Rows from block 5 of a small class-conditioned image diffusion model, named by matrix and row number. Rows with one number within an expert belong to one neuron, the router's apart. Each number is 50 + 12 x the weight over its row's rms, rounded and kept within 0 to 99. All counts start at 0.
After each expert's rows are labels from the 100 images, of 14976 (inputs lightly noised), where the router gives the expert most weight on average: "top examples" is what is common among them. Only what is clearly more common there than usual is listed. The data: photos of plants, animals and fungi (iNaturalist). In brackets: how many of the 100.
# router: slot weights (model.blocks.5.mlp.router.weight, 16x192, trained with AdamW), inputs 0-191
# up: expert up (model.blocks.5.mlp.up, 8x48x192), inputs 0-191
# down: expert down (model.blocks.5.mlp.down, 8x192x48, transposed), outputs 0-191

# expert 2
router.4:46 52 36 49 72 35 43 47 69 43 63 41 29 49 60 47 48 40 56 55 81 46 37 50 42 46 24 40 56 58 55 57 77 58 63 46 36 56 63 42 30 29 38 51 48 72 43 43 54 22 48 48 59 35 49 41 39 41 46 41 44 57 69 27 30 39 25 70 45 44 70 46 47 66 45 35 61 42 45 31 57 45 66 51 45 46 45 41 60 51 67 15 43 47 33 49 49 16 66 57 48 52 44 54 54 32 33 57 56 42 30 60 46 38 41 49 49 52 50 32 30 46 40 65 53 62 48 71 48 55 60 51 54 45 45 40 53 69 48 44 47 56 40 68 49 53 31 51 56 40 37 47 45 43 47 50 47 51 60 47 60 23 71 53 40 26 52 61 47 33 47 48 39 38 32 36 52 33 41 30 54 34 51 44 43 46 52 46 75 34 52 42
router.5:44 56 48 49 54 49 49 65 68 59 56 57 33 62 32 55 58 26 56 25 28 48 46 57 49 51 53 48 57 47 69 45 53 32 77 40 58 52 62 71 57 61 57 55 47 48 57 33 44 36 70 54 55 64 76 61 60 42 49 66 45 55 41 54 50 39 39 61 41 47 60 48 37 40 59 43 63 53 23 45 67 57 75 52 51 40 40 53 50 37 29 39 59 48 49 51 80 51 72 46 34 63 35 56 72 38 52 50 60 52 25 68 65 38 61 37 56 68 44 61 46 50 50 42 51 57 42 47 55 55 46 57 60 59 50 41 54 72 67 50 61 70 65 52 57 60 49 23 72 67 36 37 72 38 46 42 40 49 63 50 35 32 55 41 71 31 46 56 40 39 49 54 37 56 48 37 71 51 24 29 38 45 34 42 68 40 42 64 70 49 47 54
up.0:50 50 53 53 51 64 43 58 50 48 49 60 50 45 49 51 50 56 50 53 56 52 51 42 49 52 50 48 51 41 47 51 42 50 37 50 51 63 59 51 53 52 22 99 57 51 50 51 34 52 00 50 50 48 38 47 62 38 57 50 49 47 36 52 50 50 65 41 43 32 21 52 51 71 50 50 52 68 51 50 47 49 43 15 50 50 56 53 52 52 49 60 41 48 51 51 47 49 50 51 51 46 51 44 33 48 49 50 45 49 46 43 44 52 47 53 46 50 50 50 51 51 50 36 66 50 55 99 51 53 21 57 50 50 64 71 49 51 22 50 52 54 49 50 50 52 52 55 00 51 38 49 49 50 50 50 49 19 54 45 44 65 50 50 50 38 48 50 40 56 53 27 49 50 57 50 39 49 50 53 72 50 60 46 47 27 49 49 46 84 50 51
down.0:50 39 37 52 60 47 58 50 81 50 50 50 50 50 50 50 39 50 50 50 48 43 50 50 50 50 39 50 50 46 52 50 50 44 39 55 50 98 27 50 61 50 58 50 50 55 50 50 50 48 50 50 50 50 84 50 01 50 60 50 50 50 46 50 60 38 50 50 85 50 62 50 50 00 50 48 50 52 99 50 50 50 59 25 14 54 50 50 44 50 50 50 51 51 56 50 50 50 59 50 50 50 50 50 52 51 50 57 50 46 04 50 50 50 47 50 50 50 68 50 50 50 50 15 50 50 51 28 50 50 50 50 50 50 50 28 57 50 22 50 50 33 45 48 50 50 50 42 50 50 51 50 56 50 50 46 97 49 44 50 50 49 50 39 50 48 50 50 64 50 50 80 42 53 50 54 54 50 50 50 50 60 50 50 39 51 50 50 50 39 50 50
up.1:56 49 48 51 53 44 70 49 05 50 51 43 48 54 50 49 52 54 49 55 51 50 49 48 51 50 38 39 50 48 50 48 47 49 50 49 59 99 37 41 49 50 99 49 50 48 44 52 53 44 29 49 49 35 66 59 00 43 25 50 46 46 52 41 48 30 38 46 50 46 62 50 50 99 50 50 69 43 67 45 49 49 52 46 49 50 57 55 64 48 50 50 55 52 50 50 46 56 55 53 50 50 48 55 49 44 50 50 41 50 65 56 50 51 53 50 52 51 52 51 56 49 54 61 50 61 60 52 52 50 45 53 50 49 47 51 50 50 74 50 50 49 50 51 45 49 49 46 25 50 54 59 43 51 49 47 50 62 48 50 58 49 50 50 50 37 39 34 51 55 48 76 43 52 67 56 57 42 49 50 50 53 53 46 47 68 51 46 56 53 52 52
down.1:50 49 43 50 47 52 56 50 48 50 51 50 50 50 50 50 64 50 50 50 63 66 50 50 50 50 61 50 50 32 56 50 50 95 71 33 50 06 42 35 51 50 25 43 39 47 50 50 68 36 57 50 50 50 49 50 38 55 69 50 50 50 00 49 50 38 50 51 44 50 52 50 50 54 50 52 50 63 52 50 50 49 37 43 63 53 50 50 45 50 50 50 51 49 54 50 50 50 36 49 50 50 50 50 21 39 50 62 50 31 65 51 50 50 30 50 50 50 47 50 50 50 50 84 50 50 46 00 50 50 50 50 50 50 60 33 50 50 60 50 50 41 46 50 50 50 50 72 43 50 35 50 18 49 50 68 77 58 21 47 50 58 50 50 50 61 50 50 37 50 50 79 67 56 50 59 62 50 50 50 50 35 50 50 65 50 50 50 50 47 50 50
top examples: phylum Arthropoda (72); class Insecta (69); order Lepidoptera (32)

# expert 5
router.10:48 49 44 58 45 72 45 57 70 50 59 57 46 58 49 50 47 44 25 43 62 61 38 61 48 39 42 73 59 62 46 55 58 52 55 50 43 46 50 64 53 40 40 38 30 58 30 35 54 67 49 56 36 45 55 33 51 46 49 35 53 58 44 59 53 33 42 48 52 52 59 32 48 53 38 24 48 50 64 51 58 56 74 44 43 62 61 42 57 43 54 24 38 58 63 48 23 38 62 37 50 56 39 85 48 49 51 29 48 34 69 44 60 44 50 53 70 33 34 11 42 45 51 66 43 66 46 59 60 53 50 65 46 32 62 66 47 39 48 49 46 55 24 60 67 36 55 48 55 49 67 59 94 55 51 31 35 66 56 46 40 42 55 49 45 39 54 39 49 44 42 37 63 35 57 46 30 60 42 32 36 62 77 58 46 38 31 47 53 54 34 47
router.11:38 27 50 48 78 35 36 27 76 53 66 54 32 52 54 62 38 38 49 31 52 54 40 45 35 49 52 53 45 39 56 46 57 67 33 55 58 24 81 60 55 67 36 25 54 49 51 57 66 50 69 42 46 59 57 51 44 66 41 44 49 38 45 57 44 54 43 66 41 49 43 41 37 48 56 43 41 43 64 57 40 53 73 43 27 44 69 41 47 60 61 49 41 56 49 47 36 45 45 42 57 38 29 76 55 45 60 52 43 41 45 53 46 59 55 33 61 55 52 48 50 41 51 84 60 40 57 46 61 33 58 52 50 66 59 55 62 35 37 45 41 51 35 50 34 58 21 42 72 40 43 43 52 17 45 58 48 57 43 62 48 58 44 59 65 70 43 59 44 35 51 37 10 41 71 50 54 60 47 43 73 29 51 55 55 40 55 43 61 40 50 52
up.7:46 51 50 50 27 52 35 45 64 44 67 88 50 54 49 50 45 48 53 51 50 50 50 56 50 50 55 54 33 54 45 50 36 54 29 45 53 81 48 68 44 51 53 37 49 49 54 52 47 65 68 54 50 57 72 50 55 21 50 50 50 49 46 50 56 58 46 78 50 29 37 50 50 40 49 50 59 70 00 49 48 63 55 54 47 38 45 48 49 50 45 52 47 50 49 60 50 50 53 49 49 40 48 46 36 53 52 50 49 45 88 52 46 52 50 65 51 45 65 44 52 44 50 56 52 50 55 38 55 58 48 46 50 49 48 65 50 18 25 57 52 68 35 47 49 52 59 50 48 50 46 50 73 52 50 53 50 55 50 51 25 54 51 51 50 49 49 48 36 50 50 29 48 49 56 52 54 45 41 50 52 60 47 50 50 49 50 50 50 20 50 55
down.7:50 52 52 50 51 48 64 50 44 50 49 50 50 50 50 50 49 50 50 50 51 49 50 50 50 50 47 50 50 51 56 50 50 50 41 52 50 22 59 43 44 50 44 50 47 48 50 50 32 55 47 50 50 50 13 50 52 20 47 50 50 50 18 50 49 53 50 57 52 50 66 50 50 43 50 50 50 10 74 50 50 33 48 51 50 49 50 50 49 51 50 50 50 50 50 50 50 50 50 50 50 51 50 50 68 51 50 55 50 82 41 46 50 50 50 50 50 50 50 50 50 50 50 31 50 50 99 35 50 50 50 50 50 50 56 51 55 50 00 50 50 51 43 49 50 50 50 18 48 50 52 50 61 50 50 54 48 59 48 45 50 59 50 50 50 57 50 50 51 50 50 39 36 49 50 52 52 50 50 50 50 50 50 50 33 50 50 50 50 51 50 50
up.8:47 47 49 46 76 37 52 52 46 52 50 42 40 50 49 50 50 40 41 48 49 60 53 50 45 46 47 82 53 63 61 50 42 52 59 47 49 02 43 50 50 50 00 62 50 49 50 50 45 78 99 50 49 54 52 42 50 44 50 50 39 51 55 49 55 60 68 51 61 50 48 49 50 41 48 41 75 50 29 52 52 53 53 16 47 49 78 53 44 45 50 43 62 52 50 51 50 54 52 51 50 50 50 59 57 50 48 50 50 50 38 57 50 50 50 51 51 47 36 49 61 51 59 70 47 57 51 34 47 48 52 51 50 50 52 35 49 50 47 46 45 46 57 51 53 47 50 46 68 49 43 50 45 50 49 50 49 62 54 53 74 51 50 48 49 84 47 73 46 49 46 37 55 51 49 52 52 54 48 50 49 29 49 50 50 39 50 51 49 96 51 51
down.8:50 51 55 47 87 42 24 50 92 50 50 50 50 50 50 50 51 50 50 50 58 50 50 50 50 50 51 50 50 32 53 50 50 27 49 77 50 82 49 66 47 50 34 46 59 62 50 50 65 69 01 50 50 50 47 50 27 47 27 50 50 50 60 50 54 45 48 50 93 50 62 50 50 13 50 48 50 37 51 50 50 50 79 33 42 50 50 50 51 50 50 50 41 50 52 50 50 50 45 50 50 50 50 50 52 61 50 49 50 50 13 56 50 50 54 50 50 50 47 50 53 50 50 27 50 50 49 00 50 50 50 50 50 50 57 54 48 50 51 50 50 78 50 50 50 50 50 03 50 50 50 50 30 50 48 51 52 50 48 51 50 50 50 58 50 75 50 50 65 50 50 36 38 67 50 50 40 50 50 50 50 52 50 50 43 50 50 50 50 15 50 50
top examples: class Aves (90); order Passeriformes (64)

# expert 4
router.8:52 46 58 35 46 55 36 65 39 61 46 49 51 36 43 68 54 76 56 41 37 59 31 51 57 38 59 58 50 62 60 37 28 44 54 27 46 54 54 59 68 49 57 57 45 42 64 71 51 70 48 49 39 43 61 51 52 31 42 34 56 55 25 40 59 58 31 11 68 38 46 50 47 45 46 56 41 66 41 59 54 62 40 26 47 65 48 53 36 49 57 54 65 53 38 45 47 48 50 35 39 55 55 48 27 47 41 50 73 32 61 40 37 56 40 55 57 49 54 69 62 49 66 40 64 34 63 31 33 44 40 58 58 48 56 70 22 45 61 41 49 50 53 65 57 47 87 42 30 56 63 41 35 50 60 43 44 32 59 64 19 63 47 34 51 47 51 45 37 62 74 67 62 44 62 52 62 56 39 47 37 43 40 51 66 57 40 74 50 57 43 37
router.9:43 41 46 47 45 55 37 67 64 61 55 51 35 53 22 61 56 44 60 37 27 65 64 34 36 64 47 60 41 38 49 47 46 60 48 44 48 51 40 74 72 59 51 71 64 57 43 47 46 82 60 62 46 56 80 53 58 32 44 55 38 53 48 30 55 38 67 31 86 35 49 53 60 44 58 50 52 56 32 77 38 54 44 61 42 44 39 50 39 34 36 69 50 35 54 61 41 61 65 50 38 27 30 53 45 36 56 50 64 51 51 53 31 42 54 39 56 50 55 64 25 50 37 59 57 46 53 39 54 48 59 72 41 48 70 42 65 39 51 36 40 72 55 39 57 49 58 45 54 71 61 64 40 57 45 46 16 23 44 58 34 57 59 63 43 34 50 46 51 48 55 68 67 40 60 37 42 44 55 48 54 49 30 52 53 38 51 66 60 53 52 60
up.7:49 52 52 51 75 54 49 49 52 51 52 55 49 50 47 72 44 49 51 60 34 26 47 50 47 45 51 39 44 51 49 78 55 51 32 53 51 45 24 54 51 50 49 57 44 46 53 49 49 69 64 61 50 49 73 49 39 60 50 55 51 50 43 55 47 61 49 29 52 36 45 50 50 42 54 91 62 99 59 52 44 58 60 47 45 36 49 50 99 49 51 50 45 51 54 34 50 47 50 45 63 48 49 43 44 48 52 49 50 78 32 54 52 36 37 56 55 50 54 46 42 41 42 49 50 41 53 67 52 49 47 56 50 51 44 46 37 37 67 50 50 52 58 51 49 50 65 59 12 50 44 50 50 50 50 47 43 32 55 56 49 48 49 50 40 62 46 66 41 49 30 25 47 50 34 49 61 49 55 49 51 47 47 50 57 51 48 51 50 45 51 50
down.7:50 48 38 49 52 44 53 50 50 49 50 50 50 50 50 50 49 50 50 50 51 35 50 50 50 50 52 50 50 42 55 50 50 49 65 43 50 51 48 46 57 50 68 40 60 54 50 50 59 33 36 50 50 50 49 50 33 66 46 50 50 50 56 50 50 40 45 62 37 50 47 50 50 47 50 51 50 00 61 50 50 54 70 57 53 29 50 50 25 49 50 50 36 56 46 50 50 50 47 39 50 51 50 50 48 29 50 46 50 53 59 44 50 50 65 50 50 50 54 50 50 50 50 50 50 50 52 43 50 50 50 50 50 50 51 38 51 50 49 50 50 52 53 47 50 50 50 46 50 50 33 50 72 50 50 64 58 52 53 46 50 50 50 60 50 58 50 50 59 50 50 19 53 49 50 47 18 50 50 50 50 50 50 50 48 50 50 50 50 53 50 50
up.8:85 54 53 32 57 41 50 53 46 46 50 46 49 52 49 53 56 50 50 52 59 56 50 58 44 52 48 38 42 42 49 58 66 53 50 75 50 32 46 55 48 51 56 38 54 14 59 51 49 41 48 50 52 50 62 49 00 58 79 52 45 50 45 48 49 60 51 46 55 55 50 52 49 04 53 51 20 14 32 61 53 51 51 64 69 48 74 51 54 51 49 50 54 50 50 42 46 36 61 50 50 50 49 48 65 50 48 46 50 50 45 25 50 49 50 51 50 50 24 50 55 49 51 49 49 49 36 15 50 49 52 59 48 84 40 39 53 50 43 54 50 70 50 50 51 51 49 48 43 49 70 50 29 50 51 37 56 45 31 48 47 48 50 52 50 49 56 61 30 49 49 60 53 50 12 42 52 48 52 40 50 47 48 50 38 49 49 63 24 49 51 50
down.8:50 54 66 60 51 41 53 50 60 50 50 50 50 50 50 50 49 50 50 50 63 30 50 50 50 50 61 50 50 37 52 50 50 58 36 22 50 69 25 49 48 50 21 59 46 53 50 50 50 65 28 50 50 50 29 50 99 47 57 50 50 50 77 57 51 51 50 49 51 50 52 50 50 47 50 58 50 99 60 50 50 50 44 50 64 56 50 50 42 50 50 50 51 50 68 50 50 50 36 51 50 50 50 50 35 50 50 38 50 82 53 20 50 50 81 50 50 50 52 50 52 50 50 56 50 50 37 48 50 50 50 50 50 50 67 54 54 49 48 50 50 58 39 49 50 50 50 51 50 50 43 50 32 50 50 40 63 61 73 52 50 38 50 52 50 51 50 50 51 50 50 00 28 48 50 52 48 50 50 50 50 52 50 50 75 50 50 50 50 28 50 50
top examples: class Aves (99); phylum Chordata (99); order Accipitriformes (47); family: Accipitridae (43)

# expert 3
router.6:62 26 39 51 65 63 70 52 45 47 56 40 43 35 43 46 60 61 46 35 54 75 55 46 21 27 51 46 25 73 50 64 54 61 39 32 42 46 57 69 67 60 35 36 59 55 49 62 60 54 59 51 41 42 72 56 67 51 65 27 46 52 46 47 51 33 53 53 47 57 32 52 46 31 45 65 55 38 42 60 62 49 41 67 49 50 60 46 27 39 57 81 62 53 52 60 49 46 74 49 42 51 56 75 45 40 40 49 38 55 65 38 42 61 45 45 35 65 49 59 36 55 42 45 58 59 78 69 51 58 35 66 25 43 56 55 62 45 51 43 53 25 45 53 57 48 45 42 43 68 56 47 74 64 42 45 39 37 56 51 54 63 54 53 38 24 31 41 51 49 62 69 49 44 70 41 52 36 48 62 41 36 28 45 35 47 43 59 20 47 43 51
router.7:51 51 37 32 41 55 52 63 41 65 52 51 46 56 31 63 73 58 41 45 39 70 57 50 46 56 53 45 53 65 44 49 44 61 46 42 33 38 62 47 74 33 39 46 47 49 51 55 53 52 46 56 65 47 56 67 73 21 45 33 39 39 22 37 68 44 55 35 74 39 58 51 52 23 53 68 67 54 20 50 36 64 44 66 44 39 53 44 36 42 48 57 70 53 39 57 42 50 79 41 53 36 53 48 38 62 31 40 67 20 46 46 44 59 36 61 49 32 57 51 35 55 57 69 43 47 67 44 43 50 48 51 55 30 77 56 40 41 57 50 47 34 52 44 39 37 48 17 63 52 70 62 59 63 42 42 49 50 57 52 55 48 51 57 50 22 44 57 37 49 62 71 57 34 59 63 62 56 49 58 47 61 44 55 30 58 32 61 36 28 45 52
up.7:53 43 49 60 42 69 49 50 20 50 53 50 50 49 49 50 50 54 48 49 53 48 52 50 47 50 46 50 51 80 50 55 51 34 54 47 47 51 37 67 09 50 44 50 51 62 52 50 47 47 65 50 45 49 56 51 16 64 56 50 48 53 15 52 45 49 44 37 50 69 60 52 50 48 49 55 21 49 49 44 50 51 25 67 50 33 61 49 41 49 52 50 46 49 44 54 51 53 48 52 50 71 51 46 50 49 56 51 50 52 53 26 48 49 62 49 51 46 48 50 60 70 50 47 63 49 35 99 52 55 53 41 50 42 51 59 50 50 39 49 50 29 59 52 48 51 52 45 00 46 54 57 25 56 49 53 45 47 41 79 54 60 50 52 53 41 50 50 50 51 53 75 48 48 36 15 51 50 49 51 51 55 51 51 42 52 70 49 50 51 50 50
down.7:50 50 38 50 55 35 53 50 43 50 50 50 50 50 50 50 50 50 50 50 43 48 50 50 50 50 50 50 50 47 53 50 50 61 50 49 50 68 50 56 50 50 51 62 62 67 50 50 67 40 35 50 50 50 26 50 50 50 17 50 50 50 98 71 52 70 51 51 81 50 42 50 50 99 50 44 50 36 28 50 50 50 39 50 53 56 50 50 99 50 50 50 50 50 50 50 50 50 18 52 50 50 50 50 47 56 50 45 50 66 62 41 50 50 70 50 50 50 50 50 50 43 50 53 50 50 69 00 50 50 50 50 50 50 33 47 63 51 46 50 50 26 48 47 50 50 50 47 64 50 44 50 08 50 50 53 60 77 65 49 50 57 50 44 50 61 50 50 48 50 50 12 62 57 50 38 55 50 50 50 50 58 50 50 35 49 50 50 50 24 50 50
up.8:48 50 45 53 50 58 55 50 40 53 52 53 47 50 50 51 48 58 48 52 46 34 50 50 50 51 50 50 50 37 50 55 20 50 53 50 64 53 39 52 53 56 54 59 50 18 49 50 21 66 53 55 47 44 61 48 26 60 52 50 71 50 40 86 52 50 49 34 53 28 51 49 50 96 50 50 50 72 46 44 51 50 57 32 49 78 21 50 26 48 51 49 47 50 51 50 50 49 47 51 50 49 46 50 46 51 54 50 50 34 52 23 51 50 50 52 50 40 41 50 48 50 50 53 55 51 46 00 50 50 50 50 50 40 50 49 46 51 78 47 50 50 49 50 50 50 50 49 00 48 86 52 32 50 50 48 48 44 49 50 49 50 50 50 51 50 49 50 53 53 72 25 44 52 56 54 47 51 51 52 50 53 52 50 48 52 56 48 52 58 51 51
down.8:50 50 55 50 62 50 50 50 00 50 50 50 50 50 50 50 40 50 50 50 50 49 50 50 50 50 51 50 50 46 51 50 50 49 48 49 50 99 46 45 48 50 47 63 51 49 50 50 43 18 56 50 50 50 33 50 50 50 52 50 50 50 38 51 50 84 50 42 51 50 50 50 50 18 50 51 50 64 99 50 50 52 51 57 41 43 50 50 43 54 50 50 38 50 50 50 50 50 49 50 50 50 50 50 52 45 50 49 50 53 43 14 50 50 62 50 50 50 50 50 50 50 50 46 50 50 50 28 50 50 50 50 50 50 39 50 50 50 61 50 50 42 50 45 50 50 50 52 16 50 54 50 99 50 50 50 42 47 61 50 50 65 50 49 50 50 50 50 52 50 50 10 51 51 50 41 50 50 50 50 50 50 50 50 54 50 50 50 50 50 50 50
top examples: class Aves (90)

# expert 6
router.12:54 54 72 53 57 45 37 54 30 86 59 56 50 51 50 52 70 35 54 43 51 71 43 48 56 54 42 40 45 28 71 31 45 38 35 55 56 66 55 54 72 63 82 76 54 39 57 57 43 58 56 45 43 43 61 37 62 58 68 52 72 53 48 64 69 50 40 60 67 41 43 56 66 62 57 37 54 70 49 63 64 61 40 24 48 43 40 48 44 52 39 43 56 34 30 60 53 41 49 49 36 41 44 48 70 65 44 39 62 56 54 66 42 59 45 45 33 40 55 56 51 63 47 52 41 45 50 25 48 51 63 34 64 55 59 60 48 49 66 54 52 76 59 59 34 45 46 36 32 29 57 51 36 58 25 59 37 47 37 54 39 42 42 28 40 50 44 52 52 61 42 35 60 73 43 63 90 60 59 53 43 46 50 57 63 51 57 64 58 66 61 41
router.13:67 50 51 28 38 60 49 44 36 60 26 30 60 32 42 72 54 53 41 62 50 50 56 54 48 80 39 37 62 44 29 40 49 51 52 30 39 54 26 59 57 55 50 46 62 33 48 43 30 53 42 61 33 56 67 40 55 30 54 46 60 59 60 36 39 35 54 48 58 39 52 37 62 72 69 40 59 54 47 73 47 44 48 02 50 52 37 46 43 58 54 74 55 39 56 50 45 39 58 53 31 65 52 45 40 56 23 67 41 59 51 32 50 52 39 59 46 38 40 68 51 35 47 39 62 51 46 28 43 50 63 68 49 56 38 61 32 31 47 48 30 51 49 42 52 48 60 50 49 43 54 52 48 58 33 54 43 36 29 69 54 50 51 07 52 57 21 38 49 51 46 34 57 60 45 48 57 51 70 47 48 54 51 51 48 50 47 44 63 32 53 47
up.0:51 50 52 53 51 60 31 65 63 45 67 43 56 50 59 44 49 47 57 49 33 56 34 52 50 50 54 49 49 43 48 52 53 58 53 44 51 49 41 45 33 50 43 63 57 00 46 51 60 47 50 43 50 46 00 49 72 68 39 50 46 50 45 54 51 49 16 49 56 56 66 49 47 37 57 42 33 47 49 51 52 58 36 52 52 57 42 52 57 57 52 47 68 50 49 45 53 49 70 50 60 50 62 45 50 47 49 51 50 42 72 48 46 52 51 50 45 48 28 47 50 49 51 51 51 50 00 51 51 49 55 49 47 53 47 41 41 50 10 48 53 37 44 60 48 54 66 47 94 49 53 50 32 50 50 52 48 41 49 52 55 49 47 52 43 50 51 45 46 52 49 45 50 58 50 69 67 46 45 56 51 58 50 59 45 66 47 63 67 49 50 54
down.0:50 48 49 47 55 59 51 50 50 50 50 50 50 50 50 50 56 50 50 50 30 52 50 50 50 50 59 50 50 63 51 50 50 49 42 44 50 33 82 56 40 50 50 40 51 50 50 50 44 68 50 50 50 50 71 50 53 55 64 50 50 50 47 52 48 40 54 51 53 50 49 50 50 51 50 52 50 90 35 50 50 16 59 49 52 49 50 50 48 47 50 50 53 50 48 50 50 50 42 49 50 50 50 50 85 46 50 51 50 80 67 30 50 50 56 50 50 50 45 50 50 50 50 96 50 50 38 70 50 50 50 50 50 50 59 62 45 50 40 50 50 50 29 49 50 50 50 55 01 50 68 50 67 50 50 36 00 53 65 50 50 18 50 58 50 50 50 50 01 50 50 01 34 52 50 39 33 50 50 50 50 45 50 50 54 50 50 50 50 53 50 50
up.1:99 46 50 45 50 85 41 44 46 46 48 49 52 47 51 54 55 53 51 54 51 40 48 53 50 51 55 42 50 72 44 51 47 29 50 50 61 62 59 38 41 51 46 53 54 69 50 50 25 47 10 52 52 52 62 67 21 51 50 51 56 50 39 49 53 49 43 48 61 41 54 51 50 00 50 55 49 26 87 46 50 73 45 58 40 55 43 42 54 49 53 50 51 49 51 56 52 51 29 49 51 48 49 41 41 54 50 49 43 55 40 46 52 50 59 59 52 47 48 49 51 52 49 17 50 46 19 53 54 51 38 78 49 50 50 36 55 50 33 64 53 47 49 50 49 54 47 47 50 52 48 52 84 50 49 46 39 51 32 56 50 48 50 45 55 54 53 35 52 50 51 82 60 49 48 72 49 54 56 50 52 52 48 50 40 70 62 52 49 58 36 51
down.1:50 58 41 61 29 52 26 50 57 48 49 50 50 50 50 50 41 50 50 50 54 44 50 50 50 50 59 50 50 54 45 50 50 30 33 37 50 17 44 44 36 50 46 46 37 34 50 50 54 64 51 50 50 50 68 50 70 09 52 50 50 50 07 50 50 48 56 54 54 50 30 50 50 02 50 48 50 99 55 50 50 48 40 50 27 28 50 50 46 48 50 50 26 50 52 50 50 50 52 50 50 50 50 50 53 45 50 49 50 54 18 48 50 50 50 50 50 50 55 50 52 50 50 50 50 50 66 76 50 50 50 50 50 50 52 30 21 50 60 50 50 08 40 48 50 50 50 53 62 50 79 50 77 49 50 61 42 52 93 50 49 58 50 50 50 82 50 50 65 50 50 19 64 51 50 54 51 50 50 50 50 64 50 50 54 61 50 50 50 55 50 50
top examples: phylum Chordata (92); class Aves (86)

# expert 7
router.14:37 52 40 76 56 49 58 50 39 55 50 60 56 44 52 24 46 38 46 49 40 38 37 52 42 40 32 46 55 48 25 56 57 47 45 46 43 56 40 52 41 51 56 58 54 54 39 27 52 35 34 56 68 50 50 58 11 56 57 51 45 35 33 59 60 51 65 54 28 43 47 39 73 51 32 61 51 44 60 60 48 54 73 49 52 59 43 35 38 68 43 48 64 54 54 56 45 39 35 32 59 63 43 25 44 48 50 45 46 62 44 55 50 40 56 55 50 62 63 49 62 78 45 40 48 35 56 40 44 42 38 49 43 38 42 49 70 64 64 43 49 19 50 33 35 57 32 53 58 67 47 34 44 40 54 61 55 41 61 34 71 37 47 55 45 73 46 69 50 46 35 64 55 57 49 88 43 68 51 57 51 31 67 40 48 39 46 47 39 94 49 37
router.15:31 39 55 34 46 51 59 56 23 58 60 62 77 46 38 40 46 40 36 40 39 42 53 36 38 36 68 44 39 67 29 67 52 80 48 30 59 50 32 49 47 54 59 57 59 60 47 57 38 44 40 47 53 51 35 63 62 56 38 67 41 52 43 48 38 36 68 49 42 44 55 27 55 51 54 68 46 39 54 55 43 35 59 61 57 54 37 35 59 55 73 43 56 41 60 58 52 50 27 31 51 55 69 33 26 49 53 37 60 55 49 49 49 62 51 74 52 57 68 58 47 71 45 52 48 49 67 65 47 50 59 65 41 41 44 49 65 53 66 50 35 14 51 46 50 48 56 48 68 67 46 51 38 70 55 60 49 47 47 28 44 46 62 43 40 55 34 57 52 63 63 30 53 39 53 90 57 55 50 62 43 42 44 47 48 31 44 50 13 66 60 36
up.7:38 51 55 51 30 52 50 48 80 50 52 50 45 44 47 50 48 39 49 59 56 51 51 63 50 55 50 49 49 50 50 49 49 63 46 54 52 32 48 54 42 50 46 64 43 49 50 43 35 64 99 53 42 51 71 47 82 56 48 50 58 46 56 50 53 32 66 56 50 52 61 50 50 61 50 27 47 56 49 51 50 50 76 49 50 48 47 50 44 50 50 46 49 52 51 49 51 40 49 50 47 50 37 27 50 60 50 49 51 50 55 52 65 51 68 56 45 45 47 50 50 50 50 54 47 46 62 50 54 58 48 52 51 58 75 02 50 54 50 53 50 50 66 46 50 51 50 37 22 50 18 49 60 55 50 48 57 51 54 54 55 50 47 47 51 58 46 44 48 49 51 37 54 53 44 54 35 51 50 61 52 41 54 46 44 23 51 47 47 56 45 51
down.7:50 31 38 50 36 58 64 54 49 50 50 50 50 50 50 50 48 50 50 50 39 48 50 50 50 50 69 50 50 83 44 50 50 31 70 52 50 83 41 26 43 50 31 47 49 47 50 50 49 66 00 50 50 50 99 50 61 50 74 50 50 50 77 48 49 65 53 49 50 50 58 50 50 69 50 31 50 50 39 50 50 52 67 64 47 16 50 50 48 50 50 50 61 50 56 50 50 50 66 50 50 50 50 50 49 60 50 17 50 61 49 27 50 50 43 50 50 50 48 50 48 50 50 53 50 50 59 49 50 50 50 50 50 50 47 73 37 50 67 50 50 44 76 53 50 50 50 85 50 50 46 50 65 50 55 13 34 52 48 47 50 47 50 49 50 52 50 50 62 50 50 50 51 38 50 59 48 50 50 50 50 44 50 50 39 52 50 50 50 56 50 50
up.8:49 51 50 50 57 49 29 50 59 50 50 50 50 50 55 51 50 50 49 50 50 47 50 50 50 50 50 64 50 52 54 50 52 47 50 50 48 49 52 59 55 50 33 56 45 48 50 51 03 51 85 49 50 48 79 51 36 50 48 50 50 50 52 51 50 53 40 00 53 54 44 50 50 26 50 50 49 70 00 50 51 50 51 54 50 49 52 49 53 51 50 49 48 50 50 62 48 50 52 50 50 50 58 51 51 50 50 50 50 50 25 15 51 50 52 50 50 49 38 50 56 47 49 42 51 50 32 50 50 50 50 49 50 47 50 47 50 50 47 50 50 99 51 50 49 50 50 50 46 50 58 50 47 51 50 50 48 42 46 56 47 54 50 51 50 27 50 57 49 47 58 69 57 50 51 00 54 53 50 50 50 61 50 50 48 55 50 50 51 31 50 50
down.8:50 55 50 50 47 51 43 50 49 50 50 50 50 50 50 50 53 50 50 50 49 56 50 50 50 50 50 50 50 50 50 50 50 50 50 52 50 67 63 52 49 50 50 48 50 52 50 50 38 49 41 50 50 50 50 50 35 49 47 50 50 50 45 50 50 46 50 52 36 50 50 50 50 98 50 50 50 51 00 50 50 62 51 50 50 50 50 50 48 51 50 50 48 51 50 50 50 50 71 50 50 50 50 50 51 53 50 52 50 67 56 58 50 50 42 50 50 50 52 50 50 50 50 49 50 50 47 37 50 50 50 50 50 50 50 50 49 50 50 50 50 99 56 51 50 50 50 48 67 50 51 50 39 50 50 50 49 58 50 50 50 13 50 50 50 64 50 50 47 50 50 13 47 49 50 99 47 50 50 50 50 49 50 50 49 50 50 50 50 29 50 50
top examples: phylum Tracheophyta (26); kingdom Plantae (26)